config = dict(
    train_examples=39062,
    hop_length=320,
    input='log_mel',
    targets=['instrument'],
    num_classes=13,
    parallel_block=False,
    drop_path=0.15,
    width=256,
    init='trunc_normal_002',
    muon_scale='original',
    orthogonalizer='polar_express',
    adamw_lr_other_params=0.0027,
    weight_decay=0.02,
)
Rows from block 2 of a small sound classifier, named by matrix and row number. Rows with one number belong to one neuron. Each number is 500 + 50 x the weight over its row's rms, rounded and kept within 0 to 999. All counts start at 0. Numbers have three digits each.
After each neuron's rows are labels from the 100 clips, of 14976, where the neuron reaches its highest value: "strongest on" is what is common among them. Only what is clearly more common there than usual is listed. The data: synthesized solo parts of chorales (CocoChorales). In brackets: how many of the 100.
# fc1: MLP up (model.blocks.2.mlp.fc1.weight, 768x256), inputs 172-255
# fc2: MLP down (model.blocks.2.mlp.fc2.weight, 256x768, transposed), outputs 172-255

fc1.463:477507451484617489495523488531613524398554508489482497468459542525479566438405539494546491548469523468444478516593470540424472424454511491564506451606517545574442468468507482549438463495520437524489474540436494513452512529493508534495420503422510524467
fc2.463:510478536439500589551503501537471512507466398430514507535479447572508447587494507536606525484532496502509457465525523526523433426541489513501507575525434474605460452521515521472492429477507431582510558485453460481516517542487561465433578524537482405583
strongest on: tuba (100); note E3 (34); note A#3 (31)

fc1.217:522610476502435597476469453589452540430564518576368401460547430531512569543543467426527584498487473515384500482454480509523583376487514551435515506499495542360507521502548442454515562394496490546463492449565568498501502490464543584483475456511537499564
fc2.217:442468492503420465464450418487498486517495397482525490545581520473501423541511488508583457441505388447537448500606538496394462583499489518549530479516474512494531589550513510452457537504466491530565601545466402405465512466547438547476473563419523485463
strongest on: note D4 (80); viola (70); note E4 (35); note F4 (32)

fc1.462:510526514515502449541497522577481519460512443494526492572501451464570548507630447437399451435497489389449489578509408410453585412443540494470463527366561513534401480453467478476476495455535621393470503510520473499591512570467428480509475492550456432541
fc2.462:468428553535537528489529461558443494560537393521512508595515467462520472564519538513468567550413511438497498541403397391453526431608487474512444598553557477493439462528514500472476641511455501531429550469502485516550500520492583577479463504438548502556
strongest on: trombone (100); note G#4 (36); note A4 (30); note G4 (29)

fc1.200:506438555461461561480462492391436551512529452468463464486539540569343527539429399539445524446504441457460505555564451517472471466574486512508545550438399569498485505550503487585477592474472478504514453618393455458514576494516541474490464578528497415555
fc2.200:537518503469420507488617487493519529473551468513486503538416481516564487480539587467591609490509508498622555482472590534427558574447535485487455553578523549540512498547412539509468501470455484582544403527457534472552456583459460440511497491423503494470
strongest on: flute (99); note F#5 (71); note E5 (40); note F5 (36)

fc1.131:504500520503510558512489479546443525481428439444430455509477486508561471549431449413430610527454529532483499451490426485495470612557461430429455533425415414497492489476517518512467469452500550478576498536611507532486473470496614553509603508433605497560
fc2.131:541481472525473539440579544550568433524488471480544445429583434478446403542479457490569498443454513585465403503575598558429388517511494535518474491507507504423559463529441481496425441567491540537507414545457529521460493440602393545497513462495473520495
strongest on: viola (87); note D#4 (81); note F4 (33)

fc1.759:538507449505578458497488569462463465437400521481528509539495472541525522539572513445399587421521436453376499478478642581561480522477550453496443584478387560499429563438438506546444413480498486483520536476433559526486486458558508538443542512598464496558
fc2.759:543530468531477507540420390472465445559488591491473467582483546459501538488524479487486401566525444512575487591564359504448513512494450476455523495444437526566488517556491425464557477428503433564469459534575497477506404501401467418581451439430448457467
strongest on: horn (100); note B4 (55); note A#4 (36); note C5 (27)

fc1.353:589470448427430601494497442500508512448433445591458497503379480462502440546557522508476489377528474462471561514521481511514546478539539466571547412501468530534570471519605578546500439427533459567476466487442487534415507537471450437467544529460577451460
fc2.353:476431453474515470505532524419468468519554396556490456496514453425518451495528532480465437523501534501387505551559454544410387440600508512443552529422410526432503488464518556489639403503471512478480580572561526479424408546578432485566484426543516430542
strongest on: trumpet (100); note D#5 (55); note F5 (41); note G#5 (26)

fc1.703:453481450474398466568473396453601517546642435493479472448465583512518505533477469511491427495381498502450516537463568503580514564504515510540571519456411495409462515551527551500505528452487561581446519480428527462488471524496583467542517461517536604568
fc2.703:507497497528437519494492528543467450559501511519519432544578543539387517443457494549615532492507423471467578462471429523522482462532576420508478515474506535517488446486558558568654465461473436492462477400591511516470435492514490538568483523456502522484
strongest on: cello (100); note A#3 (92); note G#3 (36); note A3 (31)

fc1.69:541599563475609462489506461495537483549489570518479444554538431492480410478467510576563567568471460549504489453496470620404439600497565517563439560534476614456512620505463536488570455504473530485444433464474486564550500485431520554561553455519495507544
fc2.69:416503487494494514478494533528538518507508410447513462539454548450466491452569548489522458425505529387584500528563502506536494494383373476524575486512555417514390450568447491535552552564456420409469551463545544446507431514502507552538459465469485559491
strongest on: clarinet (77); note F#4 (29); note F4 (27)

fc1.136:531504525340546511438581475466546489391575474525504506453438480536501519475436519472478495481491452484422348458553429489418436409530522480477482509632494493510442448532571439550399493440498585549523430552405486532542524542457518538459505534532529436550
fc2.136:445546473417518511591512534551556510537508570521392510511518483508533511517526417547497535604451533472583515539553475529493521445594577461465487482499499514610513406451443538473484446579457426439524517553558495460573484513522481505472552536454489489525
strongest on: tuba (100); note D4 (60); note D#4 (42); note A#3 (37)

fc1.343:556529509441530556418484582541498522626465531511454493490444511505489503575525538521512570458518557468503525480506544489470523421558443418597547427425464583454579553553518437534544500542498456460418504559478482472504510488491458498512509503497499418525
fc2.343:447521482458479479513556512548512470508523519542529499522480362489495425521485491427461532602347429531455489454502500548480443378486566558561506491488487463544564460501406512465528435538477496556532550524605571438471449543537526501451459410506599453559
strongest on: trumpet (97); note D5 (45); note D#5 (33); note C#5 (30)

fc1.427:602427443587477494489523519522421568442433439448460509491479478424521513472452632521539549509506464473405444525500512508436489394548507417461546524555437441582485465461469468454422568444539518589453521486491482466647533529497410535569543505493441511476
fc2.427:503484484449442495549437527531529573433532504444528489480507471402355492468502448474516480511471587562595571432537420477573489484476438523517545432481545492577596436610573511555510372517533515498425458552414446543506509462483546464525443525530482478584
strongest on: tuba (100); note A#3 (41); note C4 (30); note E3 (25)

fc1.675:561572406579552468520488456497490449537485579374531467393499476510504530428527507483491446492390567408506443550475456429477538481477526400607462482531505555493655472475586511537459593604407451512559470472540505466505492479444496525471464466471590471535
fc2.675:614530434547479533524428487542409464549506501518526554507474598601491438441448432524495481399497447454470473579466565511415525631474489510568446570462518501581466471466503501524486472481498479485520441509432482408487534470451549488478532455466455581542
strongest on: bassoon (35); trumpet (31)

fc1.507:500488433481477494555455528543460526560463606538499349495449514535493514486517581519530412444465460396548539532523515461496472507488479572526529518456568453392530467517573487446554532578581493492461600574546522475453473453504460482454493537546459552581
fc2.507:531518501461452380515595422481499523540486519464559572494473498462429510587508515475477518499399533548480460584528471532463514537477464421502524519493466403520468487486413512476543458488501543569449460488514615384488475554482653472561449501465469474455
strongest on: flute (29); clarinet (27)

fc1.375:501461514485380539555531531466451446466503582457451491571482543511556435527524550408556573542516512440440417521693549483498458504444437593539555526414642431449486539518562601464538537510461437571481482515528476491516449531508455481400475465509600434428
fc2.375:509517454530499517509460494480448505550536485450482507512541542486504508493422501494540536516528481499516528478496562429460464544534487570557375486498535502457512581454385426414443438538527502429520505459446431442441475469499545555553496492539519465549
strongest on: trumpet (77); note F5 (64); note G5 (32); note D#5 (30)

fc1.667:495536483493544522458556522441446514470592493495531557463477526484426505501432520526505510521605541512499485501500470505495392408520527545506474515469494547485627458530600509503587491508591489458519560528521537500441531460426505538501441484458600454523
fc2.667:482476421532560546477564493491571588569475545456537449515495431495539455556462621606536558455434507533509506467568486447444515496533542492456469485474533470506428523456469562574507486619465524471555493455556531382579534428511534472408464412506578491503
strongest on: trumpet (100); note E5 (81); note D5 (43); note F#5 (32)

fc1.428:526543550424473467517475446540478437438509506467647502525488472509564517486464490426576631524427509488551523523498611511480492515508496457510424530528449522523521482433515449524490553493506511502456490467490551479499454497544487453494502484386376515566
fc2.428:406435391590483551534482429468553501399516447569465535438477526413572556511405484459488413472535418504456467460496465562494488571433517521567525426536535513456523445595515518563573545454505492494560489483562465545524517352489444425532525447472526559512
strongest on: violin (100); note G5 (98); note A5 (30); note F5 (28)

fc1.402:528496615525596467451492482530465477460444429509509408475448515494476587470496599522473459494472538406428505435534432489577475529533549556518418473507565468445545546545586512567437455490449476430430423619548449478469515487528478521472503484554492454451
fc2.402:514398436467542463488497481459485588572498456464443509427502505560479507563511498550486551582554505508471502504536450397445496393448462478479526376536501495496477559497523632498513515497481516521466588354494514454552615561485538530494544435492484615525
strongest on: oboe (93); note F#4 (37); note G#4 (29); note G4 (26)

fc1.223:514418511457500495507524553447561450528368558518526510487506521541466558483438557492556547536481535555464460545574511550528559526503583495480452498585446421486570468533462545514507431523487498529573516497499518518481614576461471488462366530498505480487
fc2.223:395507478558532469550486486559490542549584522475472456611517516448505471462472471546403441573527579428472474474376517405417466580498463441462529455477574489492557460563512536430530524598535607544452424476509481476475475458521554502514578454558504616475
strongest on: clarinet (74); note D4 (33); note D#4 (30); note E4 (25)

fc1.642:540412460485479581478396455489510509577470530472550537532508528453501524431518466515584456522536633530528564513618518554480549539432431450459453447442527489495517433575535503457556485448547497484527522499428499518481549565402596553508472490500440522395
fc2.642:474547515554469553543532531499460557454479486549549444483630492565552510514486555402473489498540583469459515584511432482438599493452533446469591502513427571609485504607450464506466516559565606514472489608555497527479466497438381459523474481469450504526
strongest on: cello (25)

fc1.188:470480520447516500495515461508523477486506496408495526588529478442513515456572531570421530489472464510534531428426444514431488570399429546437508481500530452552484476481494457465634494488515481613611567462551504526554429460423538398506506437557491511473
fc2.188:497496534471485500641468445479493470459543387475495504522521479572494488460525444595506505479419340482535456503406522484502545489474537563444496505590502549528583566433538494535518461535509393497507504522534518509497558585452529542626458508510457461459
strongest on: note D4 (54); note C#4 (43); horn (34); note C4 (34)

fc1.484:470533544518531436490522544483463475455456498451514525571452521563570544525533529504436455423452421469385469512489439487475557476430460402532457425584555389557511601556457493556564456474559420677558440451442472450561464421548440451512508502473563441530
fc2.484:554496608576445578639551534541543392519562512486502488505479443519455545409475528445513430514560523487647499472523516541609618482443481533404536442522509568487568491498515484513510578471451466468471570498465551450561520568479521502470498507456450474503
strongest on: viola (59); note C4 (33); note G#4 (28)

fc1.106:522482507484489530481497475558484510490411550475519453482560397476478446413498471478509474483483569507566554510469481460496521459491517535556566535437480518463485535484594487576571500507529509518636534521489441438562540470542515485558499508434450549507
fc2.106:494552400496470608503502464600466533544474569490629458517485504452412483522423475537530484480409527474515507599506469444489514496493431502457480505445551447484410501428431491555496518539544543471431453624541460453562539459494502456580473440496436466416
strongest on: trombone (98); note A#4 (44); note F4 (40); note G4 (38)

fc1.567:481549446500605557456514449521427542421434373482491378513494408589540568515497548471500501407487436541527529530393462445578462493522458526392614605619436576525484506437433516529496465514467485507483445471485527535469545481487518476522466512437507409534
fc2.567:570502498451435442562450521396505448506484450527511495526531496506527546547550423537562503462462420474456502487514534453476457500517450509516465542572438567440452517477515500575532478443495408464453510542579519417525591456476468541588444486558484486490
strongest on: note D4 (47); instrument: viola (37); double bass (30)

fc1.633:488506501538536558526536518567519472596527472508540581453499513651515501415476526537477539522480488450461510416533501482503463574488402582555553457518492427425475495520452474472539595569559445453463402548477504480527519501440459506450491541447540526476
fc2.633:482569556507525472501382372567561602474593398567528510465404479541495532551538527485540547447426469469535482459497515502413506485531517484516457501498427578498505514557512426545604467450447579489503522491531602452459550572481520509532443433509473443428
strongest on: note C#5 (68); note C5 (56); oboe (54); note B4 (33)

fc1.543:550518489549541400429597490456571428561390555505517456452465476454532405515454399573522646539562552607516531484474527480477497508488558497450395460572535569536533474507444454502529469428563530486432538524498472509530459484466438505539501513481497578418
fc2.543:437482485491432435491601486524511514483491465536563544505488516496521397592586554486577513585449606488452498528479514508485468528554550500551475524488613546489502534476605500429451483596459427419502434489548536398463500533488460634497510506490458558497
strongest on: violin (100); note B4 (67); note A4 (49); note A#4 (46)

fc1.737:550541546497453493487543489609555406524519587482532501523522491518514515412439520492544483447517485471517577474492509603473474417437497442474567428526595466454532596505449442486526523482501553517475492504479560543469632471537456513519476521561504508539
fc2.737:436468502516564515542527520509506586584463540526576450465551439433536497516479492543433515427565485446537404521444592519564466555473480417500519578443558535512585414476563463585505469370529448505419566503479544437565487543506508615472464440502486491528
strongest on: violin (92); note A#4 (40); note C5 (32); note B4 (28)

fc1.422:455488479559497523521452605467555463537665546475550492456478541492529580490468432504486415544509412506567463563455569477423433463488439417550405513578453578398437477520459434495563511462536517488554530498471452490482531426509472468402435476449530542473
fc2.422:441559504522544476451503427514496534436469426548558488562501508483571449436467506511512619489585489545445551464472416534521536512425500409398416415497498537577485505495472538547540406522527534415541543496537577524523490434436474451505439429516424437506
strongest on: viola (100); note D4 (72); note C#4 (57)

fc1.649:466474489494461441546498520522481502533398464467441529480520472501425544505542553516495496422471562533561476531483511502545533485373565476497555515533566410489534471562461428433444413411436572508538544476548430499459573492452619542475462623469373442498
fc2.649:462546477549513431523532506515453499505492497409475579465430415450461502471518538532576570507488509482414460479470537523621534440428497495433579565381522542493509475495529519523558490548439490544499527558442552399469487484499433438527481555484520480447
strongest on: clarinet (100); note F5 (52); note D#5 (35); note F#5 (32)

fc1.518:463470503513500551496475527435474513506406460521493501494506487503493510557554507483560466544572467484443499544432510464384459520544498538493482405489534526568385483463471410534573514521464450506535382523467563476537513513476463386460504517533535567455
fc2.518:568499416447480502456601520624514468486488587500539521480482561458503482510485567512514508536509493437450562559606545462408577505558503557492505426554466537500484446465414492546410425526543480480477471524578537429480587495627509467525472510486600461426
strongest on: note D4 (57); viola (44); note G4 (36); note D#4 (33)

fc1.394:514448518488439535548505438518472509444558572447605562507513534394589596548553500512509447431529570541472465459549548542492538470497495499504508493449485485455533475538526397526411500458559580418543483489514512507508495520501490568480510518506496560504
fc2.394:377557519506510415516466460402544506539494441488548550428482551532473486467569501493478525571435513480495655515515447430496386576543510525500440512432528489463415590534480561483505536396469486544534478553432493428330545396500514447528427505549455531447
strongest on: tuba (49); note C4 (46)

fc1.384:520514466441537526543497517568410490452448540478513492473563544478524540461444448521493521471459557553501468426438501522456484491528448588495499471507442485466508521516436519639482551552509498454438572465508444469630588449568527502576385520486546487386
fc2.384:528404506471524498534514432504465440543469640487626529456435460491510502452458412517482418430539579521464566617475472514424582533478443480448452518479565565502509533486506536569463553566555481506457557508480477513492486457443496506535484449498484523520
strongest on: trombone (100); note E4 (37); note G4 (32); note F4 (30)

fc1.746:485534459498495507556513458492495525488466487502469513454433532535510520512595458525465559606562521494464494565493485453450443427422548518513452530460524560524559477575475473463543469476525467507445473442411510535574429457484542479496623467493475427538
fc2.746:535527494561506541484518472482499510538508545545446520477466560567578570535500482516493551573529555511466389468485404529416396540516541533470468492443546495594471408537505570438497531358509478468513545498572444585435378433482542509554404521484521594606
strongest on: bassoon (98); note B3 (82); note A#3 (39); note G#3 (27)

fc1.551:489433511483501546516494412439547511452526488505526450464380543533476565488491474474529396551537452489437423551506571551411478564546491564510449510544633620519516560497423464466551459504525556551561552573488432523495516456572493500425439537535370448506
fc2.551:493516451480451514512481483562507528555553479454558434452475450512517491486475471567530535470475470566548530520483543464515531517581535527456537481469441534438626469427589479442500403427365470439489571552567457490529498383507466489489486544476430503423
strongest on: double bass (100); note B3 (43); note G#3 (42)

fc1.180:503443524489532443527435545487537480456580504556518479450408456532561541544501426470548545469410455481547472445402524573574626482481596501571464477484623421425494516507511511462534455552564534553444510460432507501425451417515458530498547489562424528501
fc2.180:582622482446500542487409448438538403608545434405501521442516487500405528525500493507493449517430540533573507572559519483508423407493431545518466510483518415492543473624480508477429403453411511552500562469553532462516553547530465466565556510416534425525
strongest on: note A4 (100); violin (100); note B4 (46)

fc1.674:446544542503522403526456581389539487428488499535493479544547521529520478456522446486485482558473423594473538495552484429388554431495552493461532531491548602474448521557481418646547460463526556414506481563391539452491495581489490416538380551463474441544
fc2.674:475498497468482510466538542523439501507473528565507428555544416542502493569355509469536522517521516505494486496557400488446476465480436417590483522434524589491585419468505511574530495565495449437449535492468500463463521467504414495397607479499511459549
strongest on: violin (52)

fc1.510:519510514486477468438425503363546489542591401461480504521564544539375538410467544484461546450428452415480525509509492528404481511606492416464546464478454554419498495451439455530410541466437429485478495459544500553520538489521554601493436440606571471434
fc2.510:519500534565499489551478526491565478561568417530509513495536472516459473443473465480569501430510567472558449476545460496442486550604466567466513481486526509554424482507463520545477539466450530688487398530556457513483513498507498480431451478529464430422
strongest on: oboe (99); note A4 (77); note B4 (31)

fc1.426:560577489472494532484505492483466534473541560540496479579557467456486511541505484492483501485448491547511570417340487506454525476424555538458564548479397518447507498475540428511518483367500536447460416571503533496499552486539473464492538469554556533582
fc2.426:449525460498610469445452550439528501496607483550558539414501507530662432501472484510468506603512474545449442436421508518464509551552543450472465493446610437527600470409606391446479522500488492414514468542471548490502417504479497519503500398503540478637
strongest on: flute (100); note D#5 (51); note D5 (39); note F5 (33)

fc1.489:568581331594525410527539562493570512469529599506396544451422502524459518507428459486551465520444406413449521478428513585492522535496451491499492438505655455462409549429450445509607479481530513462426539472458473563522493533532493438454513434558577456502
fc2.489:518535619490480512522539466452429491519416463489547580502538491523545553495529467468486479457433522554533491521627471461523576484495476534480513529553521520485500498517463540508532499470492474473432503561551471473453497502525486432493437600476503528501
strongest on: violin (87); note A4 (69); note G4 (49); note B4 (31)

fc1.129:420424525504577504391431509526471522584445584506435441583586433451538481441541511559534611529518643581479479506476413480490498557403513447546506482506449419560441486449471596512498491530493511433434463437516436512469418512442498425489493587449486412443
fc2.129:530461434451609513508568588448522487457526510503526536499520505468450530514621568451471499489528585509514447484525562519504507547438499513478544561445543538449569556433463403376461438389472512592455515429563534405437497470492497475504430493398563510475
strongest on: note A4 (90); clarinet (57); note G4 (47); trombone (26)

fc1.218:478487487497553604547411443504466372503371519513421587472463463481530460500535506541419560478416500464532500536527438462425512604471572513414535583510542467562524473459410562504497550453459488504431541479475545481477501473481505486560499453460448491502
fc2.218:442520520506411538483376484470452455439458584568605532458546465605525527532501527511527505554579447491521463609525496482550527524583532502534491455470472438509516527527424527507469518571511446437425468517505481526528487611449494492583459513567436460490
strongest on: bassoon (100); note G#3 (34); note F3 (31); note E3 (29)

fc1.538:545469394529536528513542484432519485555474570439587482463528554508494575466497528520431573420429519469542476508472564504441397629507472499523579453487477513551485552485497522489522440554556464471498519578595405556456458496563600523537458513472554557495
fc2.538:421516416563522393434469438605553463466505557591537534432553598549555505492456420485460547517554439458477544481499495503436530475484525443542492448507461446536455419565616499525490473491544499465474580452523556459533463434461492490452511559512440536505
strongest on: violin (98); note A#4 (39); note G#4 (29)

fc1.307:489578441378538541480476472432535511533569516518499483471444512450520523515457421538421548574475487474562620452455476491436528473445605578417502517553501503435445491542478436507471524455529491399499435491559441567455494415537512546417493531411467477447
fc2.307:412556406518570457549550488568499488522557505448518532519440522570552455508481491593533487515544548510457489475519503539511461588467500426445491457585627495613444471412478453453430520489491502409528482515574555510557487485426523484431511411580516433611
strongest on: viola (100); note D#4 (47); note D4 (46); note C#4 (31)

fc1.459:455440508487503432536345573505431492519467474517512470533488489521511517504495526482460534438505510513592588408533507493482543424434463584574464585448534445490459454528484571416458399485505483517474394481530526488514514484479513546524438517382507495409
fc2.459:526460510516541501469445569492526521526541436543483535456507533516498444469506458583474513443537608454507472442428470505508461557583572455463486453511527577344517491475594463474508540512625475438534497480525568504420559462543569528506465424490531474537
strongest on: horn (89); note B4 (30)

fc1.231:534501430540567474463478451521535485464431401494584471574551528490428517548400526390516505435517493441467520511526497458475579451500507449541484485522503501537454492543454504448450452501495488534489588542508442461465543553474489458576541447526591382511
fc2.231:468538503525562515436534556434423473481515529505478493499578469478537460503623503609434573520551547463372510361444488470559532557487461529544478536371564517534538544490378497438448536522462402498423516495535527515510553501477444540490488530541537483518
strongest on: viola (36)

fc1.247:461502574393508578486450518509534573409465455482526442498387508540482505413500513487489404511533509547488493521456514408472424607423417458534456480580441380507497511594554600563528517502456543416396570471529546503507523470552519501476611437537437431543
fc2.247:559520382558439547518424516505496423507384496485490535543467436452459510462538587493474489539463515498473546554502476518396535494560576573493529467460543493454438542513584434445555506612449479603523397556469471402506534496494511522447551578465479453605
strongest on: viola (86); note A4 (52); note G4 (41)

fc1.47:567444496538460572544537495544555485543477526513481480466579530481530561517478513572517505467558410577539549487402607487462470400474510489508487477591452519435493455480488482523424552532570503470401561511457435448465468425444510523501515616533414477376
fc2.47:491479422453556501465570458510460595493497457464386457412510532440517515519431532564526445478556494542506542454528528381536633497505474477435453520628545525457486402454586461538504502522532518550483463498477495453514543532489568501439431482529545441599
strongest on: double bass (99); note A#3 (49); note A3 (44)

fc1.48:500508584530531408560461424515519457517591499524492475463374437525487567461506400447593532574519496515452523479557573462515451457474473465493530519407435539516591502479491559444456412534586570554479491483539472470505440486454553429477425520413516480481
fc2.48:454584484502520536542378443452567506521506468596566508498540554503566493536383511401579487479531518499561418516569568534537507494516449525417482424464598511490520356536541488525462550530496533485544574459428413557543510466450449513542415535460463486545
strongest on: viola (35); note B4 (30); note G5 (26); clarinet (25)

fc1.311:539489586507521490488547617460583438464489471479531489485493519502566440477494468517542558606566553432464511446465579535477507441580613437450501547498486560479423531471506407548570561466402516497496522527486483518413441502416572526480462508572520551505
fc2.311:572516377537490518498361513509508438456474494605483485507529484586459469469575571539466472362486500480531508428560505511445510450411456451638426491539497429525511488497580552458483388553543501590430457450472584584547577421559489518472477558493507434432
strongest on: note C#5 (77); trumpet (49); horn (40)

fc1.192:578479480437437562522529528457554384450585536553378532458495455509528510506450498538446510542477447448462590471491471460579450501536522530489484439555424512541588554532494502480529487533526458515568559500531602407458481521523506503488558561578499451555
fc2.192:547425504466539449544550525499533479556445463548569514633593511499507547365443510531531455529507447472522513528429568518487507564476524503490553610449594459528479597427538507358484471520469601529426495598467534469537472520378513412436490486455568446574
strongest on: tuba (45); flute (31)

fc1.278:510551545435495569499401543487490453491480588540483522497476470446457501488411488514511512424519493545549509518483466484497513484598578525515499439502488479423506479597472516467538524436468560529534506539396471483509560492499555478444519418500624456442
fc2.278:515485530541491536448534495559465446459527482578377529501397478513562475484450539498469468519489504537403523526569522509486504485578538461461548544557537461372497461417565512489493431514447502482536530467597492400536517512499342453466475528444403581506
strongest on: oboe (87); note A#4 (38)

fc1.665:514485494509504457485457513530532491452536540451469415483467494411543466483452535588535402473510444503542570499501566582488501552548476562562487536628501514382480530577422509523513455532545475469469500471527556496579492517449493531624464462402465556497
fc2.665:521424477541507527508571457481451541548482519549426391463502504479558467464455548467518526460424417491461439499676584469424469455450432480469504415526472502498570499500558602526507425436514597446462498508469500599470524489519557537540568509551554491525
strongest on: horn (77); note C5 (42); note G#4 (30)

fc1.435:454577512541455482501547496469493513518503481502468422535537534512393441555491467463596522466505495504533498484495511552545575519361487496462504434514434515505537476456500492490410478459470564491505506465455476448508483461512515548573488451496513500473
fc2.435:506425484532503442492463570457535479469455493460409478655572501520537463483512479632489397530552506514429513536548442487466475440457555435543524558422418497552483520463587492482571576531512529494534515518507529507446476504434471545530520486550466544405
strongest on: horn (100); note C#5 (70); note C5 (51); note B4 (45)

fc1.473:476506411393447495454565519537523662470545415565472435492562565465605457441486393568480521547408502551484547480481612506463403558534537485476576514424553544488534555502449533585459426542527527566414421484516421400511580522507532485527479438550520509438
fc2.473:508421507546508502490517473524467546570472460431505487520471478493520487497550618477491486514472543461485442533528489559494519475476471437523502451451528459427496447481414470481431577471394490431525529577457423462584448492523446442530582503559538460490
strongest on: bassoon (78); note D4 (73); note C4 (40); note B3 (36)

fc1.158:575554624564565484522536525515487497495432569528477439532488501467467556532498535428505474468476519488507421452532533456472494475511513562426513484532493546525467519442532502495521478382566490522545490440441429479531490535456458461413486524484451483458
fc2.158:403517500572480587524488458516377386549497594524487472365432423531473478562496494484589492608456419423610552504495421522455501497476433499568488407567597527521504504488408475518477496509483519450495492493493523481403549433503431526501619481446501425528
strongest on: note A4 (75); oboe (49)

fc1.439:511507488407522522468561479510403505554498526540413378446481506478509598540457520457540428559547506533546545566565516437493566430557516565524478417502405478501511423437538543466526469473553454496579502423465459460514501553523501487524528526440455462523
fc2.439:526529514494500525477406522511482446459424547530488532451551450499524497473452508547411557498522546525483500557513546485436471456508397530499388438499499525439542574425433479542488508482514534474526453559550469428436489494392481502461482492490438476561
strongest on: clarinet (100); note F5 (58); note F#5 (47); note D#5 (45)

fc1.242:506489493557509548535583495548469531469557470502521489448587455502497427500495548486570518495429570462482478445428531491451510463544513429516507499416397532508512521504527447543601545529481501459418458590470539485518522489513513453395403504508506570474
fc2.242:579560536506470460445491504598489468491439519509457514557469457506507485463473481514461386514508489512545520474581522489475510523543577493505371525542440492621484422589471501486429479455461484611499580445533557517446442440497400526479438470516548509458
strongest on: clarinet (44); note G#5 (25)

fc1.669:527486492432457467545626549481512536486548496574425443602472479513547526476458563552463567463563480554535588514454520505451441513471526638569505489463424460507533471474481456546529503444602540537560487377485423498538486550464548499547507470489427510488
fc2.669:475430633496448516518394539417430492515459418570471554444478470496544549479548500527530510599497508482461469469455442458562450552500537513464436539430435627545501408566460593525472583473477514455574485587555461532442509600537493554528462450458498548553
strongest on: bassoon (62); note G#3 (26)

fc1.144:496449459393590445584494575557563515522527477482454505469449458509472454463565570436443481482531497433566518455538524527528537584479422489465413533470458574442622498522552455495500601520504401556467497539436516525458625427485444471601493491511444428525
fc2.144:485421533450533587524556424538480525481441523548537434531431419434480481442491422365561458422556490483507508536530434604397477547501376413601589511439468467491560538487567500557402587454486495481552523489574499425529618477493547506472509502539497497511
strongest on: horn (63); note G#4 (42); trombone (35)

fc1.211:474459512518401392595565521475506537560495501476613480497451565464545487560533434465559581510490451501501462457524613478395543477527539508506499516553482485516506537451511543521480534430521550468461471504404488494438320482439399384433507538443487528455
fc2.211:584643519488584466498550518453441584484379466542538561541478565439589444539442526475544552463456449560483456476510484541428456488535572450486483536515538490487445418454508565495584436470477494453505441480549496547389466566426406460564456572539519525501
strongest on: violin (100); note A4 (43); note B4 (40); note A#4 (37)

fc1.764:524537467574481521495488532497492494497567546484446463522510501483455518431469443448462423517483406464501537450485512504445498538513530546574466594537510518547398363539563555504406529411517474549421501429528476430529497518535483458489590484528524531377
fc2.764:526492516429603484552457408496440518503447482485525435565540466559583443532473481565462667476448548550490432454417494414535551383532452505569509579482567477536428504513483413424603576578491496468498507464495528519455434489560491497491501430504490541516
strongest on: tuba (69); note D4 (42); trombone (26); note A#3 (26)

fc1.686:527508552502533544528493564594561596548547468532502454525581491450534526547565511526449492459485543536439518420450504441425525454449450438501482608486539532525474493444491455476460485479463523494471520511516535507578456512486520444496529397514465479497
fc2.686:465495511545490473505471442530477553466522434438544452537412498496533503565495519512475559538410441475541546402427399358558505459523455420541569478533534449509586561511480552468483594532403499489496412413514492594507483495606515576485515603458482482541
strongest on: trombone (100); note G#4 (63); note F#4 (45); note D#4 (39)

fc1.572:498599497518553407527518452559513553500403521514426497507534470615497500515526509439437456467423559460589431563430455461473544499517458602459488448464581480522467533422546497541484428452524401526439508509498609492507494463505558610446526507433475505467
fc2.572:500559574561467526576425437493570500492553511539562528618523538501551413504475505479457508528504492521498503480476476480479529542441512472513450500497494491399516529420535582425566506460482428447503441491459500595592542553550443503479496476416473570416
strongest on: horn (95); note A#4 (45); note A4 (43)